Weights of a small class-conditioned image flow-matching model.
Data: trained on stained colorectal tissue patches (NCT-CRC-HE-100K), 90422 training examples, 26.3 epochs.
Rows from block 7, named by matrix and row number. Rows with one number belong to one channel. Each number is 500 + 50 x the weight over its row's rms, rounded and kept within 0 to 999. All counts start at 0. Numbers have three digits each. After the name is the row's rms in percent of the matrix's.
# convs0: first 3x3 conv (model.decb.0.0.convs.0.weight, 128x256x3x3), inputs 54-62, a 3x3 kernel for each
# convs1: second 3x3 conv (model.decb.0.0.convs.1.weight, 128x128x3x3, transposed), outputs 54-62, a 3x3 kernel for each
convs0.20 103:509477479523481503585470476404666461457405461497535500610530484464461523453481482536451534493503460506547406506459426530427490536590469473421470510462502524577520614529486511480530487538450437574525498472529493458550470595456491486428492481554
convs1.20 102:540495495448584462527527485541486463592516521531513515554540496506464535476559455448454559465529495426490460399584485457520495557510485509502496515451467423498457438528471485502438430538502397459489463434575505423535531457553404565482440549478
convs0.21 090:559529536499469526508446482481548553533470531425523501501511441445596443602497513595568509462464597557490509421465456459469555531441441425425514509530514529512515484510546583499531472600532468457561472534594500520464494499450515417488511559476
convs1.21 084:539525518466528575507481489427519495460457508460458432480456566501462504565549495518499531551518450366515554429530521501503450481592503487418422660474535465507516539489499468519573554529488555535531480543516498475502560458494419390449569486548
convs0.22 084:559502544424469549519463492490480456468457526406508499498547549544563491432487440459535530519515606488493570515545627520585476518458484491556555525526529516496473502568484490370542500515527486520528452631445463483580559430478497461500499556518
convs1.22 091:533470597529535428447424484477405414464454447588502503496520521522513516464511545568589463462498488467500501583496512437490574468534457507484525459508455423475475478504517520472497519501468554523495562401513449442517524484448512426499515543482
convs0.23 106:535549501440533482506501451440435424488478518524405466490561476480499453584567548477376442504545531478472577545458530487422431509483524474481556473422486587520461512520452529562568523513561505463514516501573474447556516547441498485575514422593
convs1.23 098:508468499585695479442368404525484548403378527521522462514454509592368489538579514525458467489378533457486508479462481600436482429443557508505454455422455517507521442510473543584477533497401516530487518481542508549516542495466509384426514525457
convs0.24 096:447560467503476550531458473471507526503472587437506475495532463509421450509534465537524546447559468519527598491542464523550501497424504550424524536464549522404487532547497431527474472569462454464558494497501472502580464501537491513521530461518
convs1.24 087:450597576547520569501521498552445470453608511503578506495588478494617592536570512426461513550514582509510559565506513514576590434434402441527388445500440497443546513566506562507532491500543482499487454523479544490538477452541535626496448584462
convs0.25 080:519491478532494506517502501521493471550425420468555502482474508462439448442495502461549451500510457477434486519499511522517460576477493566465528488524561541526495528501521513538497528522511537471474499500382493616574573511424501514512554505496
convs1.25 091:522494528556536472502490567457481524469433506463480511515456553542576489555521458513511510491508433497503478578496494577526451462433488391453474533488442558506427547517390573391440552505496560429543587464527470533548389517488416495542516560486
convs0.26 113:549493471451500531508550494494483453550422465498472548522539478486548479518443532464402571493492526554555578476532439549483544519448529480547386494549614504506490456638456555484457452475475550540516499503497559429557474508497461576460546516482
convs1.26 095:482446520501555463536501500466453526595545523506413415490433530507519502520504516476479488473654389469518493517431480501571516486484530498490464464504508499475511480456459428428530542477486511470429474664531451559459518446497535647545483559521
convs0.27 086:493504480450584514498519534486521488596432417417592588470565493518470455512530464528413498465455479546539518406493534490521503517546534488457590467463455583434472454422540480439499459458487438452485423510466495492380531525468447482425443529552
convs1.27 085:536541563424537523456471484507383438560479583596465491499569470480523486409434484559505569456488551483477570504537506488570476502570366518433550480467490508540476487475590496495443550451569517485494453511451504417509435562588590471462470517591
convs0.28 099:509500496498435526497478519471450506503533518500505528474517471521439542487534522503405505510511469454467600522566484492552457544457553491557529468463459471444476545641573525471523406553522396397487529382407477504489480488445513448506471494538
convs1.28 100:480553574450553553582551495545457499523490603461495459426500522479492538473549479440508542567593533475436479529458484511638491482536610542510461393601454525509498531675435548504529436552509490530524510570513504565536538557523587511522503572471
convs0.29 098:537522501486505498527463496473472436391442505424488443516531505456579474533523510530526449537529487490450543419543498498475510475493434532548532526478460509458583555486524464481499546465522575511488493439429453463507517500520550566433448537462
convs1.29 095:500504455539590506482459542484548518449566474574551483473555509563540467489507443520558575448545554552532535495488550475436505463475536550499449351500557460542501515494429649540401568421462483484419476568531421483454495535533536401466472536582
convs0.30 122:513476535473472511438514549489605484500496511491480534451563487441514460572488532358443560566501495451454494545510460526540592425540475519569482552405409510501462572522524466478487478482505402496553573577461435441549505490531482524475439519484
convs1.30 130:472510493440592497550362458540467522391487479502552443542435453553590541566522498424469522524636530420562525466502423513637568559461613537513484543492556573547466559419405432511475492508476523567513537556582496474508433370451415483477484452482
convs0.31 092:482509505513575536536501476431471561457450517549546478573540533518553597410481542413448496469382518534557532392445389501533544568553503462538537553551518498476446498478463533510468452480551469482504455457486494458572461521588448420527496512557
convs1.31 099:458556438607519363594560457441437454437540497477454496468541477510509502508504411519501503480484470460425560559413476557519492544596414500520503541451454490511480465474480409483514436526463547458435508519472534542469438476514498509474477415580
convs0.32 091:564526535519538509491567502544564623491518486581583525479516515396560522518498452517409463594477364389638515545490422528508464530509495546485458505455561472490538447546607428501553470586451446531546486507563561585539522521566447508547539398516
convs1.32 089:463503538498499491526511479536534501531541552624604461445450475484449475573446472588457480420471474581495546502458533389572480485577518567483549516495473446507452515485558516468593448485495535467494524561563492480471501494506527437520563543542
convs0.33 097:495492460489517458506505499538484531423523566416450522474541417498485485552529473451519473519490439516544424420444474531447427450537490572509508519546530476515491487479491496532543514578496515497566580478531492458478445479460513444564502479439
convs1.33 101:502493462544525465525459587517544507469703531458533520448476465491490459547462472520540476498583499503573450498578480513605496478521512547545512498597573508597500467510515428442539549569495514540502484662524491483444512564535515562481506471522
convs0.34 102:518529484467472512460544464461441487482423524494527395467519485450483569522550444447551543483497490473452454513537519482482478472539571522520550503499517551458498520594563512516501549457541519557453392538431553438429563529490478421667467459492
convs1.34 112:492528484518494507449498518479495453573438466521515566408537454565399445494385538486618547563465425532465453548552565516580487592501496476509544513350512461464497501482512412607530542506524505556562525485576520515559533490461566490520537455503
convs0.35 126:475514479508510498505585493541505511437533492460467465383520466548563443522516440511515468443408541523524433484508484559436623455518519532462513477391493463513480455418630540442478569534430522506470402505543551478504544504523540514482556481458
convs1.35 121:530462487490491466516563464459513575555463486506511543500538513475431584508465554529578497513472536474524534543494471583554472513527539578467411576536513519506418490530480555376549485470550533488412486525486565519574442545548485507581447507505
convs0.36 096:533506450507498517505506534457501523434443480450536497386502524548521471527539580497518494444446479499461552510453455455560521475545608521523486523474559486479475520583498428525409535551520505431450427448509575544572553595560446494404485573511
convs1.36 096:539502509495453518470547368567570519564613432515452445479517533559533505491525419508579503526570482450514499492450451472562467533549427500544508532450523518489467541489509498546526492594489467465504600506472469501539480386502467591564534519361
convs0.37 099:480504516516522454528507516436496532491509546546502483492482500458505442474557501507520483542662516484443541465601534401461509470569541503465509435531563533501536491506512566478516483446419532502556456433502455555494522499453501535529440533404
convs1.37 099:457446461461552355575502577582607488507480341514537447534501491465541491414443505510519459583524577516420478467514598489480515466442462529495433547601476496494445515459486550587457446488427497521488580509476523537509481526505512542640430498538
convs0.38 117:499487529479487541447513525536511524444529468582393501524496530429469490521489454485464506448465575545435521462463533520540493495416490521601513567490467453481444555435473469563483562635405561409562526508547477381475434500556421536484582518489
convs1.38 107:511584494481437518453580516506543522479355497495464484503514481492432519537473514593478430387589487445479517508612522499347444454522465569464436511626509531528555510527467487506594511537469536559557497442495483519561566461463539637429482446584
convs0.39 094:491505488479510459486532524501437527460484498495407458396456479511444583457432452435537561482463452521498539411465523431492557495528465441440510477409553478436473525490414676502543475464457453555473370422388615461430478569477528518418499566536
convs1.39 095:583450567452455554516444505558509429516589504514582585510480504481539519518551452600478486519558458514562468539447442521517472501431456472561479504507427526580472504577561474466555450539536519513481503552533538452529589473558523582408530704467
convs0.40 095:504532504553556513546513469548538533488489549510469458521465500471517561564519536460513522475514445458529487524456492541525528476541493567507392533463501522512556473457556449568431549620459484434515599429476588555520512500490458467470509549630
convs1.40 098:493384467569523539487506546513460553581406390489543442478563467492587461442529505509474555594481481432588613568549435419500541457447499456501485472569504486526509445631490474594517459551552516519494526588478479511497543540571581640475413629554
convs0.41 102:529506470525422493499471500537463511532466469452522431470434442514569546569552593551455554497503507401485487463434493476588530519518587500467533499376448477421508499574513508495477440443502441493540488495528493451432449558559521574509501453482
convs1.41 119:489477534452573524473510525483430498550617550490565459527501481480437507485542552484390439473616469520608505516543552454535499466461503458565542549530516478428473572477579574386529471422530471512538556571545467476509514499432552508540521518475
convs0.42 086:536489447496531485457496480505485504581496500512516587461542530473406522485509482500519446409509477439572576418464493422576543509482524532483528496510534526519444458495496466463465420507553446545536420491558577444492466442539523467458452504463
convs1.42 078:428573548397514481463585546480587528434597493467459460485498517428469432501402455536376476489478397448577553519557521475482417540484388410488503545502468496553461434475514484524484506562437452554535465583524562565511478432479536505505428486517
convs0.43 086:482495530508489559473488521442506490421505538449448494540480483380537590525518539415467517601461554519515597420507496409492509492487611461498545552559496490398459493457497444494507489568485428584562528393538501501517551529454488462515539479523
convs1.43 103:534584496450637542530504494428535538583563408521569528484489485525520517508505492465594490553554497566557534486568376579552484496516483538467552408537540492488548533558517451542609546502569484534545512538480549467466489469486473414488563473488
convs0.44 098:499493535507495463485522503473420489379454504514409454498537506499514515533473462457492526402500518486509544448562521397552549466498585419529486523517508416498519467535470556444409481453439431441588420487528465469478466475519457517523515460526
convs1.44 101:489626494470488337505573422479569507545588458554472477558527486613481418518495424496486553614540339522525544549484495469497471398513443529456555521439498514470425528567488486507491527511510559521470582453442484576496464469526484492489463542506
convs0.45 127:557513508472515524511535479460519485579505517564430457553526382530505471515479578495508465446540517531562477447505423487500491523409460477518522518435617468519474431569514522476496501471514530475508430418551470529531549551424521458476474534626
convs1.45 135:413617504450536577511427429533532514538636417545509492481500498483549511427553502465433564473512555435509489507528489480450502551486485489412483600484459486466527490462530527460529485498527491531492440517590446440539478491471506477487512573526
convs0.46 091:510520471473562470510440511376488573402442446545503501513492502444432446475638554574473327397504498476469544408567511554502459451519548503452466498451589500479551502434490511512613444580504412438460416459498432590435472513555464522407491484546
convs1.46 086:472455472498450446508512422509420471607405529472498500462466474471391481503499544485602506541504607546503431551441540438519390540433535541464497510491469504525318525373556496412442517546455528511415571369464516476530446474549453435482453562510
convs0.47 109:477520437470497506500519525442429522521495429523546464456458543519553466502542504520489502458398441437534428506510510489472554584566462513437517481508572549554556428517471534531563521410458496515485561451430574434515571397586597498485512485572
convs1.47 093:576553523504464453498607541556466537420549521500456494388554558515539430522578480564531543572553508537596516545482537500389493512503509440487487522563570482513479468560518605469465528627501545524555518487461540545516557530519532493565471457482
convs0.48 098:484527498493463470496503474535486452474532574454541558528546508494403524472471471583418559366426516431491435514443487501560515450607546500524499486499482515458563526453433540516421495511496481483575522620444397445514443469474500467572524523563
convs1.48 104:540572470462467468510441509537474526402387505548546464456504525538542482526479534567478551406391532543564511576496542435610512549503589502577540469535496506568414484587447499542528502506473533550583550526495492580510495441617471444552473556493
convs0.49 108:492531477515518512527469504521517505490534500433495475455469490448522424472524448466585503443441434483511448496463481540527536477530533479415448482433402541498419568416530408468429478514459468450502400457412568405447540526534579482508497442595
convs1.49 110:579485521585634464409467494494556389570562432479467509547546530476599496523470499534559525512672548477471505426448509415386559499454521459492514542482570465437472505435495495381522562475522486487446528467479468457502618525529521493531505544489
convs0.50 088:516542494451536493464466496579466539483495479482404453490361541472576515469554496483490529489427509568523467494500501486473504457541531487506537428445475455458391537477633582424503477529478440549528439479507544459570553457476496406595488480521
convs1.50 081:483596492551516483406499458589458518520446522533547516485507531482514525560437425489608437335379519508473467486513506432532624491410594525500479458470475416575521441515424457498438542463464550513495481545504555534557527563510484401538480542476
convs0.51 091:431527479462440516520525499512494474523476480475489599463509451510553530568428420523395516414498448548554544492446497519550441541486505489512488527473395521428368593499582527476478554506430562494460574445500593343512601395598407518504616514435
convs1.51 071:526519557553506544586467439540402500455538557525472548450502505538520487469515525576483516453559478546510525487602523502390481491481530398666473519623507549586502510535567507359466580472526515579459495450531553510486519396505500433495479444463
convs0.52 116:494522524498505534510528467542339467491442486475432479563453467489545461435513503545496449473518604444523560488460566511507545513523508486462561481491500495464543569567479467496515457524500578453464506499355526462433509559462578505478546515432
convs1.52 125:468571430437529474529551544469383531495498429498483480469556499515628416502538507504637423517538480544490500483575535450601534452514606487366508610415545520398556511452513460473500490573532438520491478443565556512495554594461480486499527484564
convs0.53 112:505476509506448460492499504486548490392498562515428432493500470553615470481400550380590508572549500488522438436475524498610438494533532474418486527501511527491649507502467517489395473510562532447506492435451518470388541462486542515570513458466
convs1.53 128:581561436562559455474520523490469526521407488526441534503568530475565387509453485473480499454462378529501496495482481519503468531532385473438477516514500504541518500513459411548468478536483512455480477546457545555522527478514565548520445496544
convs0.54 083:482433518541507511463448557546526436416513519485498491557512416520505521520542533488416586495398546531519563462555446541514624476449578486552518478446478536420481542507470475515489549593449548582514600548466490563543523468571564531491510543436
convs1.54 085:481474528486621535404535390436519555471522566466508521495560510515391579455399443500475502509450507463532450495505463479618501470527461453494528485395550412502507522492485466532505547500461514473599484540455554464538447504519485410511564492431
convs0.55 093:519476470490440436488514504546496498436521546546506491490487511423539564526503491572525494449503510540486502385537489529384508503521622516451453473563498497569464482525452423503621536453460508513470483457525549410495573421436585579520474604433
convs1.55 082:481444537483448448477504443594499457538611522427465571513517428492478425535473410474408477561448522556387484510586521451556407498605512541613467477593488512475474437400471505421457530468443553455472534506478467524464419469463462579460571501457
convs0.56 106:411507497531486497504499490501401477487483440580482507554438461477501603437509443513549479521476451508463558492570535587493519518513464481453535519459503613447462607470515418414494478570514489526535448425423521531486559562572363389444470611543
convs1.56 103:513492502504396407459475518556443515524521441479528525504475625510582493435519504536431462521440522422471555512558526529537535478536527519477489491387564459436515469523507525340525507494536528557580552508473525495556457535478528434567497518520
convs0.57 092:484489567462466558540482480560456508478494517498440548483503507468479522496515487547446531498524476495500459523432570514458534513550489520514492548530407561592518438494592366463466494504520479450426441409419474410540534544543484459460523424478
convs1.57 092:489456491580430590401550480512511487548504445460442500543488533520590462479503488515479479526406515468505578551493544450487573470445571489441448470424531499414549456505425402465501558515509466438484433524428596526523464491484487500442459544479
convs0.58 102:469475499507510469505522544503418546480495560544524583536559571441470477387456550398512485429388480513548497485550470524470440476455478515563430474516522490518558543483501508540434445461497377492532482483514419521486468482544541489478534489501
convs1.58 112:483481572451464548459477499510517603513501588463537469446497465465435522505520480507559589491403393504443537481512487495563484445434483514486547513451425430624511477458455516591589492530509494540533480411516444504450522568475496348371444457489
convs0.59 093:475504490493467495529457469459468506543468428542478534560529448382579478536488484559542532383570603571525622422526481542444471516496442469461541473533447456529481523537447456586467507520418463480446549451505537507549539463528445504436439426492
convs1.59 083:529352504479528426460584528528524502562494433506504506549537532564496498551420568493520509530487569553465483548529439484538536534441478479531517482573523516539390512549530439490493504476475548516500528500523546525567467503512430337516496440467
convs0.60 090:480526529531559507496486465568485500478573531422425469539513511515444472510460508506462409541547548540523512532361487547570553418555486516493533514581473457533497513567504440422530440479508452427472523522503514516477558437496504596490453466510
convs1.60 091:449474545528469564487478500447470513409357537529604540488514458500492528485418563542412548495384517505522485496481499441491514462534531504517559433478542433517472561576492411613529418467466508516513507472574469425448553460526483584520539478435
convs0.61 106:461492493495463596469507483497549514581501462534533503464581507509440479518497524479481542523410527488564413489472488518548474505415462515515549512429501522510546491487524438444509440440478584496492553400481502493499591464542474428496539464461
convs1.61 074:499512462493452458487449475522432535496478493566599496500486503516522462440460557484502493438569504436437512431550460472414468475498471459521495502553512521536497450470520521396395537458521544556496486547593480549536472445528497499441553474535
convs0.62 092:496514501549490454491473530517506499499545538544514632529555479523550500429496501539456479506431414431587545446447471461514481453529528440513473473501428362437523540460536467512471519539567534441455518534474504498415474500533535488417509439561
convs1.62 105:458525390564505552555474486508535413486630490472565489546532471538526439551478515471477508456437504476540489473547488444517518517499474519458473615621519457575511550553527541607484501533485572521517566655538545504572549536501515438482524477477
convs0.63 097:456544484491479500517558477481531497501456471546531493495468482487584499452464477467476495417432491508558535538520472460378403496511472529520509506423496492466493549526514453570522495508524441581560500463527494502528500511447495395568486503517
convs1.63 095:460518460500445445542407613510357430415530479520527448553488475603521518418535453486472514502514432568577470522544515629545345514504506478493549548523573463486505532554505517500462400415497466485503501512460521526544493468497507481543458515542
convs0.64 127:462548466510504483473591513485519553448503467483556468472517387475564463506525453545548518458445548423418498558427516470455467483548462501521498503575497437390558531467598504543510516497442475558503510581516401365564467440549640529449443577505
convs1.64 136:504541517463545489513485525501459512393538528509430499515408523403417529553466452440501476497455511473573475515476499544531584490498486492529500457606404533426485494480513532497474550422449467506474477449568511482480503412509497457539456475480
convs0.65 088:485491498503482502491524546500593495520426594415482480453522539497481466467564503536479498446379475508416522501471523483496541488403537521533553516449468448560547503471548429444445487537415489450564448542494493459505471484508553404494436512448
convs1.65 085:471508544416522547451547426533464525443455500461464526549454535508438516429551475539542587528355457513525537440456457509460470474558490553537569503478561416542544516510449441510521412539489428479436481501552475495485533511511441389498463549526
convs0.66 087:452481478542481492484508469452584527539531513466477532482581578437419515548429471472555535474511448444451466525555481452538506476484466488481532440500434515523519452544471579420452475511467539537523409534542545475500528510483452453490462538463
convs1.66 082:455500445415497523527486510543472477522471485482519495469417529539601480481543539576423535519494501494516460497576443474472522522612428488481559646521605418555568488454546523470471465463559528461473420493477480497520546410464478512474432477461
convs0.67 096:513522548468510537471523462496420529549447536476514530389475538578553530497503525470573502468485563399474524425540442544436555434440531493478544514464459474556461615539517434567474446581508473418475529344474446507495500463473479427613490547522
convs1.67 110:561429483521535497571565445491460466492540543560433453534560444499442592524522470516467508381462512541491462486511486533677530569599393515567476538631537555525473493544435527509473449453483512516506472380571600549495515594536456553602553520545
convs0.68 135:521519410507496457484482517410541541534482502492556512494496511499563521540567425554557438484500463550451497479452494510597436534474533495487558452509428514485417520496461544446491490460509489483466434473561553387461504505515521486519492463417
convs1.68 139:515659555515502437417501454480471555397382502524523511561470584469491535457524506505444564474455565493524523494557527527472455463465528490567452475613510517542477529481478555612520527500507514518482475389504493458505430473561494446581430536553
convs0.69 091:485564515480508461457523479480569501513502577437475512393523547454526453467618504523422534563492591511550469525515448530465478411550636539529569450488529446534489464615485617393557443344445507505540578450503492439426535464441509498628480443496
convs1.69 097:567456438517491489487519549534556464534599523557519523492553512558609488488597517495607496465504369452431519525510443504536477497528463493508515457468471522490496584461494513619501506458460476507455556552540541474501419541423558415515519519446
convs0.70 080:530434488494487486490476563456545514474426473572537501505491425415517500526587475527521538498441455475370452461489510511475472451478509411445499488491580481509516458490515534570469491529523509541519531549484445469592485579455491478584443490400
convs1.70 093:446474557405406478514556568510533492558596485447442491464484523497496536431549500506492445509489505483496574564509502574499407388519564531487412451509488465515535464470411579545526573490470473418513584509444530542641507559477582526583447557620
convs0.71 091:477540479548531555442521493597575589494408628495510562492457433506465479493546447560547538358528471531534437458480505528545497493406434390413442494513482516466405527488543457544517467505586445479608426507450494541532579453485512477504494497476
convs1.71 075:497506517431475519446524402488522527469476526534479477475504504434498480444562516544541504423522410525506515590446575589435469523639426502493469477496537527455473428568414541520453543524528513558518578489552592485474465573474430498412605495571
convs0.72 118:495504458554535504473527540458568530531542540521494514417583542547513532483433487531511507517548552525395443398507495468496554490473512453534514554442432456548500553461501467571562597497472558609510411530509552494620467520473577555535495533541
convs1.72 127:459483544488558453498555583507481515526603506534616519439492545615429481506505451580501462529558521464525510470408458506496436482537606590543494409517576527504485469506422549461508503479465469487455536511523464588596557475582482511509567445514
convs0.73 076:582451463453496545473447536460495491508518456445527381555559560480459469474501450510428467600396517442479434503483505527560491479471511517549521499454604454541507430458586526471462511477487446579522522528552521488557507526467461461491433541499
convs1.73 079:474493542390583526555524420519505489471443512488473532458458450510488556619504521590480406525507531404516514447507438506518511573534561582540562488502585505595445511501511492514501502431433599487465455551486535540465460555470427509529413464416
convs0.74 124:542465450519482519510463507534443465501534593559448524484534446510385447502588489548554494535539367577499571557601404508596576503472502482443513433518506524476520529533470468476444560488480533424575569382536535526425506516415451540559520517477
convs1.74 125:416455632562409612531502450489480438490595511539523462494409433565512533470540539512398521502430513538453494471472528570548497539488510489486442502495409429486498569508451586463435436485509488514539528508479483403478469453493500406462484512471
convs0.75 088:473516510468500550475457505463563472522490567579536538528525378608575463433512517491439514376513542503507468521505485487489535443484464524476577449438501470539504484479483543538512458511443480563500450543493542461583476531424501512548613425525
convs1.75 092:574488480625449589495428584500518484492593527519513484439403528523524450457465503463423537548398491462359462568530453505591548487440466528455445495433497551484522476463480452377531432522459528400449597500530460428471425420480476454423497474498
convs0.76 095:546467490519452485468495468516493537568539487514473546463500491512487532480488611492600557553489553503539513487512526579446479518458529459488524483511505526512501533514525535510560496578510559436399570442546512516506494552466545506502458444525
convs1.76 113:508432525509626529528504424490537608471536564528503497567398517531546483568494515507470461565523529562476600529581496546511583478479475452555460559485508459440435468509514503533463456505446507441456498577522492549497465405562574500458570523483
convs0.77 091:528504530521518481554485440461533430440418522433562477477481488549440515584408479540453522462525483508484487534458507431435419449421485457477449450525547511413497525550461541511516542548440549481439510450502425445556509488507461528531553511476
convs1.77 082:461475579563369493475542515463513470503480570501555450461408559549446485558508478522494591494503535525441455443434557540534542539520502618510518577549518527593497441520542563565497458525418519476471502604454469437459493480445441520531486353534
convs0.78 102:515520512460531483497542512509522395435482424448597478513597414492514441415433502461495558491555504566470414472552453461406454534408430529499500503438428425504583482499500499614523424475497587571452478391606542453560544491475641504523435552499
convs1.78 076:578515502477454498535498439534576424490481456503457496452508474547500540476588440464569456514469519516462406429470525584473538498518467530440452559660442430598419590432507479398474430444463444574494485510527552486465507444433422514438572507523
convs0.79 110:490528539543477482494463499439560485447488514501547527563414471530529531443576521492519505423439431456443628481435555583515493571472440450505449393561586537539465553444473534471556551519474478563574446432502475459509573535508482502497496492537
convs1.79 108:420479421452462509523545385535433500415521520524547427487410566542443509483499535543502512428415497466504536467538507456502516496491510549472490534579592497548529478450539555502589585480492403501526506427401511533551462427498507516492437463513
convs0.80 116:524527491423484547539519543483533481535480429452498496515517484488467468483534550508497405564470554545460390550544421481502466602464584553525571513529405517508510526561472476522451498441492488439490464589519570415542450510461423432523423562530
convs1.80 113:519484508545548516506468514458487421525525511473379533515497509512534443543460512496493494535567522518437541580446482488463606449506423518538485442536498446540593583522456489520550392532546551499526617501538448544439394504540549603449484453556
convs0.81 076:496481504484516495527487477525424526454531472534491467480455512487595507501489531496568502486491544520473456529536497476509589481483533569491454531487476491481538545493515486521508496452422545429409492491469438446503555500494517572456453530520
convs1.81 089:492412597552451589519460575539525503558600447430558564531448550489467479491533539374505482522494445479588557495462454549523487494519520509418545470469485533463496554426558517526419447521532444452510485592382515553540502541610554593417479507478
convs0.82 083:503461521507528511512520530496514490416434487502540462554465520447478435542487469453430411547494447487481503516495530501480514466508526476425483544497548599590582412554414585521570433480607532471458599407512490429578527588437466426520496525503
convs1.82 082:628548444434491636449469467515438543534453477537465549451446604521479512481563470450453480553442470470512437417563477527428463455449533440484499384467571566527448459405509461529378502376482517483457533482525511419447539492543496546444628475526
convs0.83 076:494542461506539482481491501572488496475573510488493481490419542542539515541483517515505502495406535449413431541392501469380562533490480488480516528534473507488470493454519510459497530456497455450525443429506544481521576493474591477472559523555
convs1.83 099:557550538489569541516518510530472475499467610534540468501481529515479552421474540626607574547536492544493518439420536499387437497472435521372428479458459469480496474609463544619545528523478491453399561502479460488480543497527541600591504486487
convs0.84 088:567512562513483490486431500551540545501614628444525584519502546488541470571544532486560518532526484529538434473460549518418540480497468489527448558500496529483595472585521499466463449399471420489453486475383485423470458502498528497490486536505
convs1.84 099:457478518551436612490420479511508482552548498476508533518498498520504467445486531464509582486536556552525492476519506497451552438432519402517567567550546500495479473541459462512558527501538462491519433548538401459486467561478497531520601497461
convs0.85 085:535444479499503531491509497501531602489525550559551475542536449452448538470466494425601469479500366553418472493483433561549449467415480508534595483445520474462495469494516571574451613490531535513489425477532463431515424494535492489534491421493
convs1.85 078:527470435323380505554528532524540464499504492438438484537460460550483441595432473528426580509382469505517550526505514606513490552532490542484439513513484482575520489430421529476547524597458488362466476448483453478560408465419511502532482444487
convs0.86 100:489432513540506483515498551521425579449491562553425476525547566458468491581529555542493482446502548564472310487451494587521586525503485523439519503431507552438460459514525478524571509491505483522507532521518451388625524543617496512509475600568
convs1.86 111:474537516542632534524514506538519588489530599548607523509431460440620436468493491472581520597443539523559489541525498521328441483523528537527501531450503452521462503497525510661523475488517473509502522484438576497512486543516485535532505528517
convs0.87 104:447540483515552518449461496534517509478367523450490463472571495474494501497440475538493542492511509547466582499565449548424495547495420548499455473543493547495533557458548554487458510513510505534382478440584559436610480491517533479546500555527
convs1.87 091:549461523563495472527638541512495608549581506553549536490461514529549523449524523492443470582502418501598549460512459468637520475484491476590528434622629504424455431577486469486421522528493452451521474442471532551483512455515578401375495535552
convs0.88 094:495543438466472417467506513480500495530511483463576508416529439513499433562440519457528589427562479447527504431459531512417528512422542519450503529370501457444487507596537528479464480484543489489504468559437510488542504405519584544565398563535
convs1.88 104:497458493548524445553592536530430452487481492511509457461461539531616368436527449476553587468451509468509527533538515515502493415573394645444515473391459507422515507582467517596510438565453410484547533535437439547513466540570504506515491563546
convs0.89 133:557495508529472523491455568533602482558527577445522614451460461493498558519516488572439433470467614417574509467538504526466455497490570441518417547536518471471562573478442530560434434484471504466487480479494488507506413426505576554563559569494
convs1.89 133:488503533477561534520468460517452498496501504428553438585458460518369459468527490559598453492444503542559494461524457499418524475460425466512523514448570532568439516554467530429483556517519528480497549499493508521480446512437505491471453487530
convs0.90 110:531558510502544466491399540490494520514508502476512537572531517479517450545529516441460476527461527495577565436515485505489525466450546476517439512466474518533588491544488488422590478605546512380533454474534414412563472511536585395550507574501
convs1.90 104:547488414573563606507468572486460430521636495523510415494557563566507539509548555477517499551502463488583429551565433567591521449490473530446528539405463580536498498496547477509467490515549512500555561412575475472441420551553498433508464636476
convs0.91 091:524454498519504528494433546430474499376491507472477497548487440472450453535463575495452500460521489503588518496445531410564594459498487529453560501507487491519534447568539430493571553442481602535446504567595562483475516485480562560527486535481
convs1.91 096:470591439509532416451491444492434557515487475490588509429564495445530515477397462606489567548521550418448465510479513440633527486537494443513488552505495537477614466448426471442475544457444451491564477547496521480533532467498534512517473502432
convs0.92 107:507522479506554490465554515517541500518541568563512528567471531533475391495525599506496458544429621542461543434616547508440511406536589549556546576433498541454488538522549388579507453483433449395539510404522481585530498461441477487528422500480
convs1.92 117:533564516509464482476463519517358454438420448465405544496357611511420575477445560504485475501360495456395478543573494614401568580511499555499430435485532442556561480477512486524558557556488541491545561525441486540413447504500484455525475432516
convs0.93 084:514474543459481492510505475512426454539485581399592538483501549514404528545541443576497431505563526567491460493509531536421475590501453534548465568453518572541505522496555429468508497549525483424488561372530507445486588478505527400562443529487
convs1.93 101:479444506426475526439607472452443466583589475412471529481415419458497505468568453507513438509520504436500525446484470479530544430581480507455437616446514491419539506538516476452580514590500488493451519519480479519495539538475457568557532645485
convs0.94 088:467508527466517492489470450504472558528520516508464637476533512471466477477563515461466469514470540506397551495501526529445509491551459557501483493619490448524397420503454480510492519572494546465481466504532526415433464467417525424543584501516
convs1.94 091:487513505485495466569574522530538518551488504429461489547463542602449546506569462440499529583325481432448466494505517431413556492458458470453504514551505442574503511513494545535514498448522556514508623339494446488504585465564627487514492562502
convs0.95 097:428433507459483497553565516430476471481449542484485468460398503429586439550428515444437518575524509538430515591466499510462417499570589469453502451503517574590525497428479482443432545492500416511480639461506421406430430562479493513540447497528
convs1.95 118:494526519628489459466487548532563495358451486540484470496504508436520491492407471486512462577550588446458458543435449454518527504468531497523441430508571543494556464468477568516522460523523476482497531565612577503487450476568527508518510515464
convs0.96 084:548532517546462456524463489530484478559448543420464563478524445506498484477553559590499518478468450501444477510339481524483582496548478529583560521532504418526523487468405602501453494446465595521541500527563469416491499487478539474537451475532
convs1.96 076:569498465545545449465527441521569531523475480517529601582609547537663469478511438441535483442539508511484528510467534487520500497607433442541496458413438525518510511517535420505462505448558554520581477487540532533567547487441498442452439573433
convs0.97 101:487565559478475494550518456555497514435518501582498578398564446473519428469524486531444578496504564402529527548431477538469491443468462491529486544539432537562493552546440440482554410458461588539441501477557454409473509491502543414539492473560
convs1.97 099:519505490480490480465499433451528498484419532516473490462543496521505531487537551498565511445411506524494486486480482533567485461528474384504573433676499485501449557616508531450505520487451463465493536512563510495536527472476463371525470442458
convs0.98 095:521479543472502520434554550599551553490494502544475491513466480551511554520458485565553517470489514478550555557448531559453403519483446449460477531432487456526520482488535586539520489473558544466499504490526557425543474456523445502524523529496
convs1.98 100:501477525401433501480405480503528493475570459514516441518407469529493371415487519492368515577523469541424506478586462581661483443551492487434427513487439481424558514549518549468589453569594486466452462496463514430449517484534507471562570555493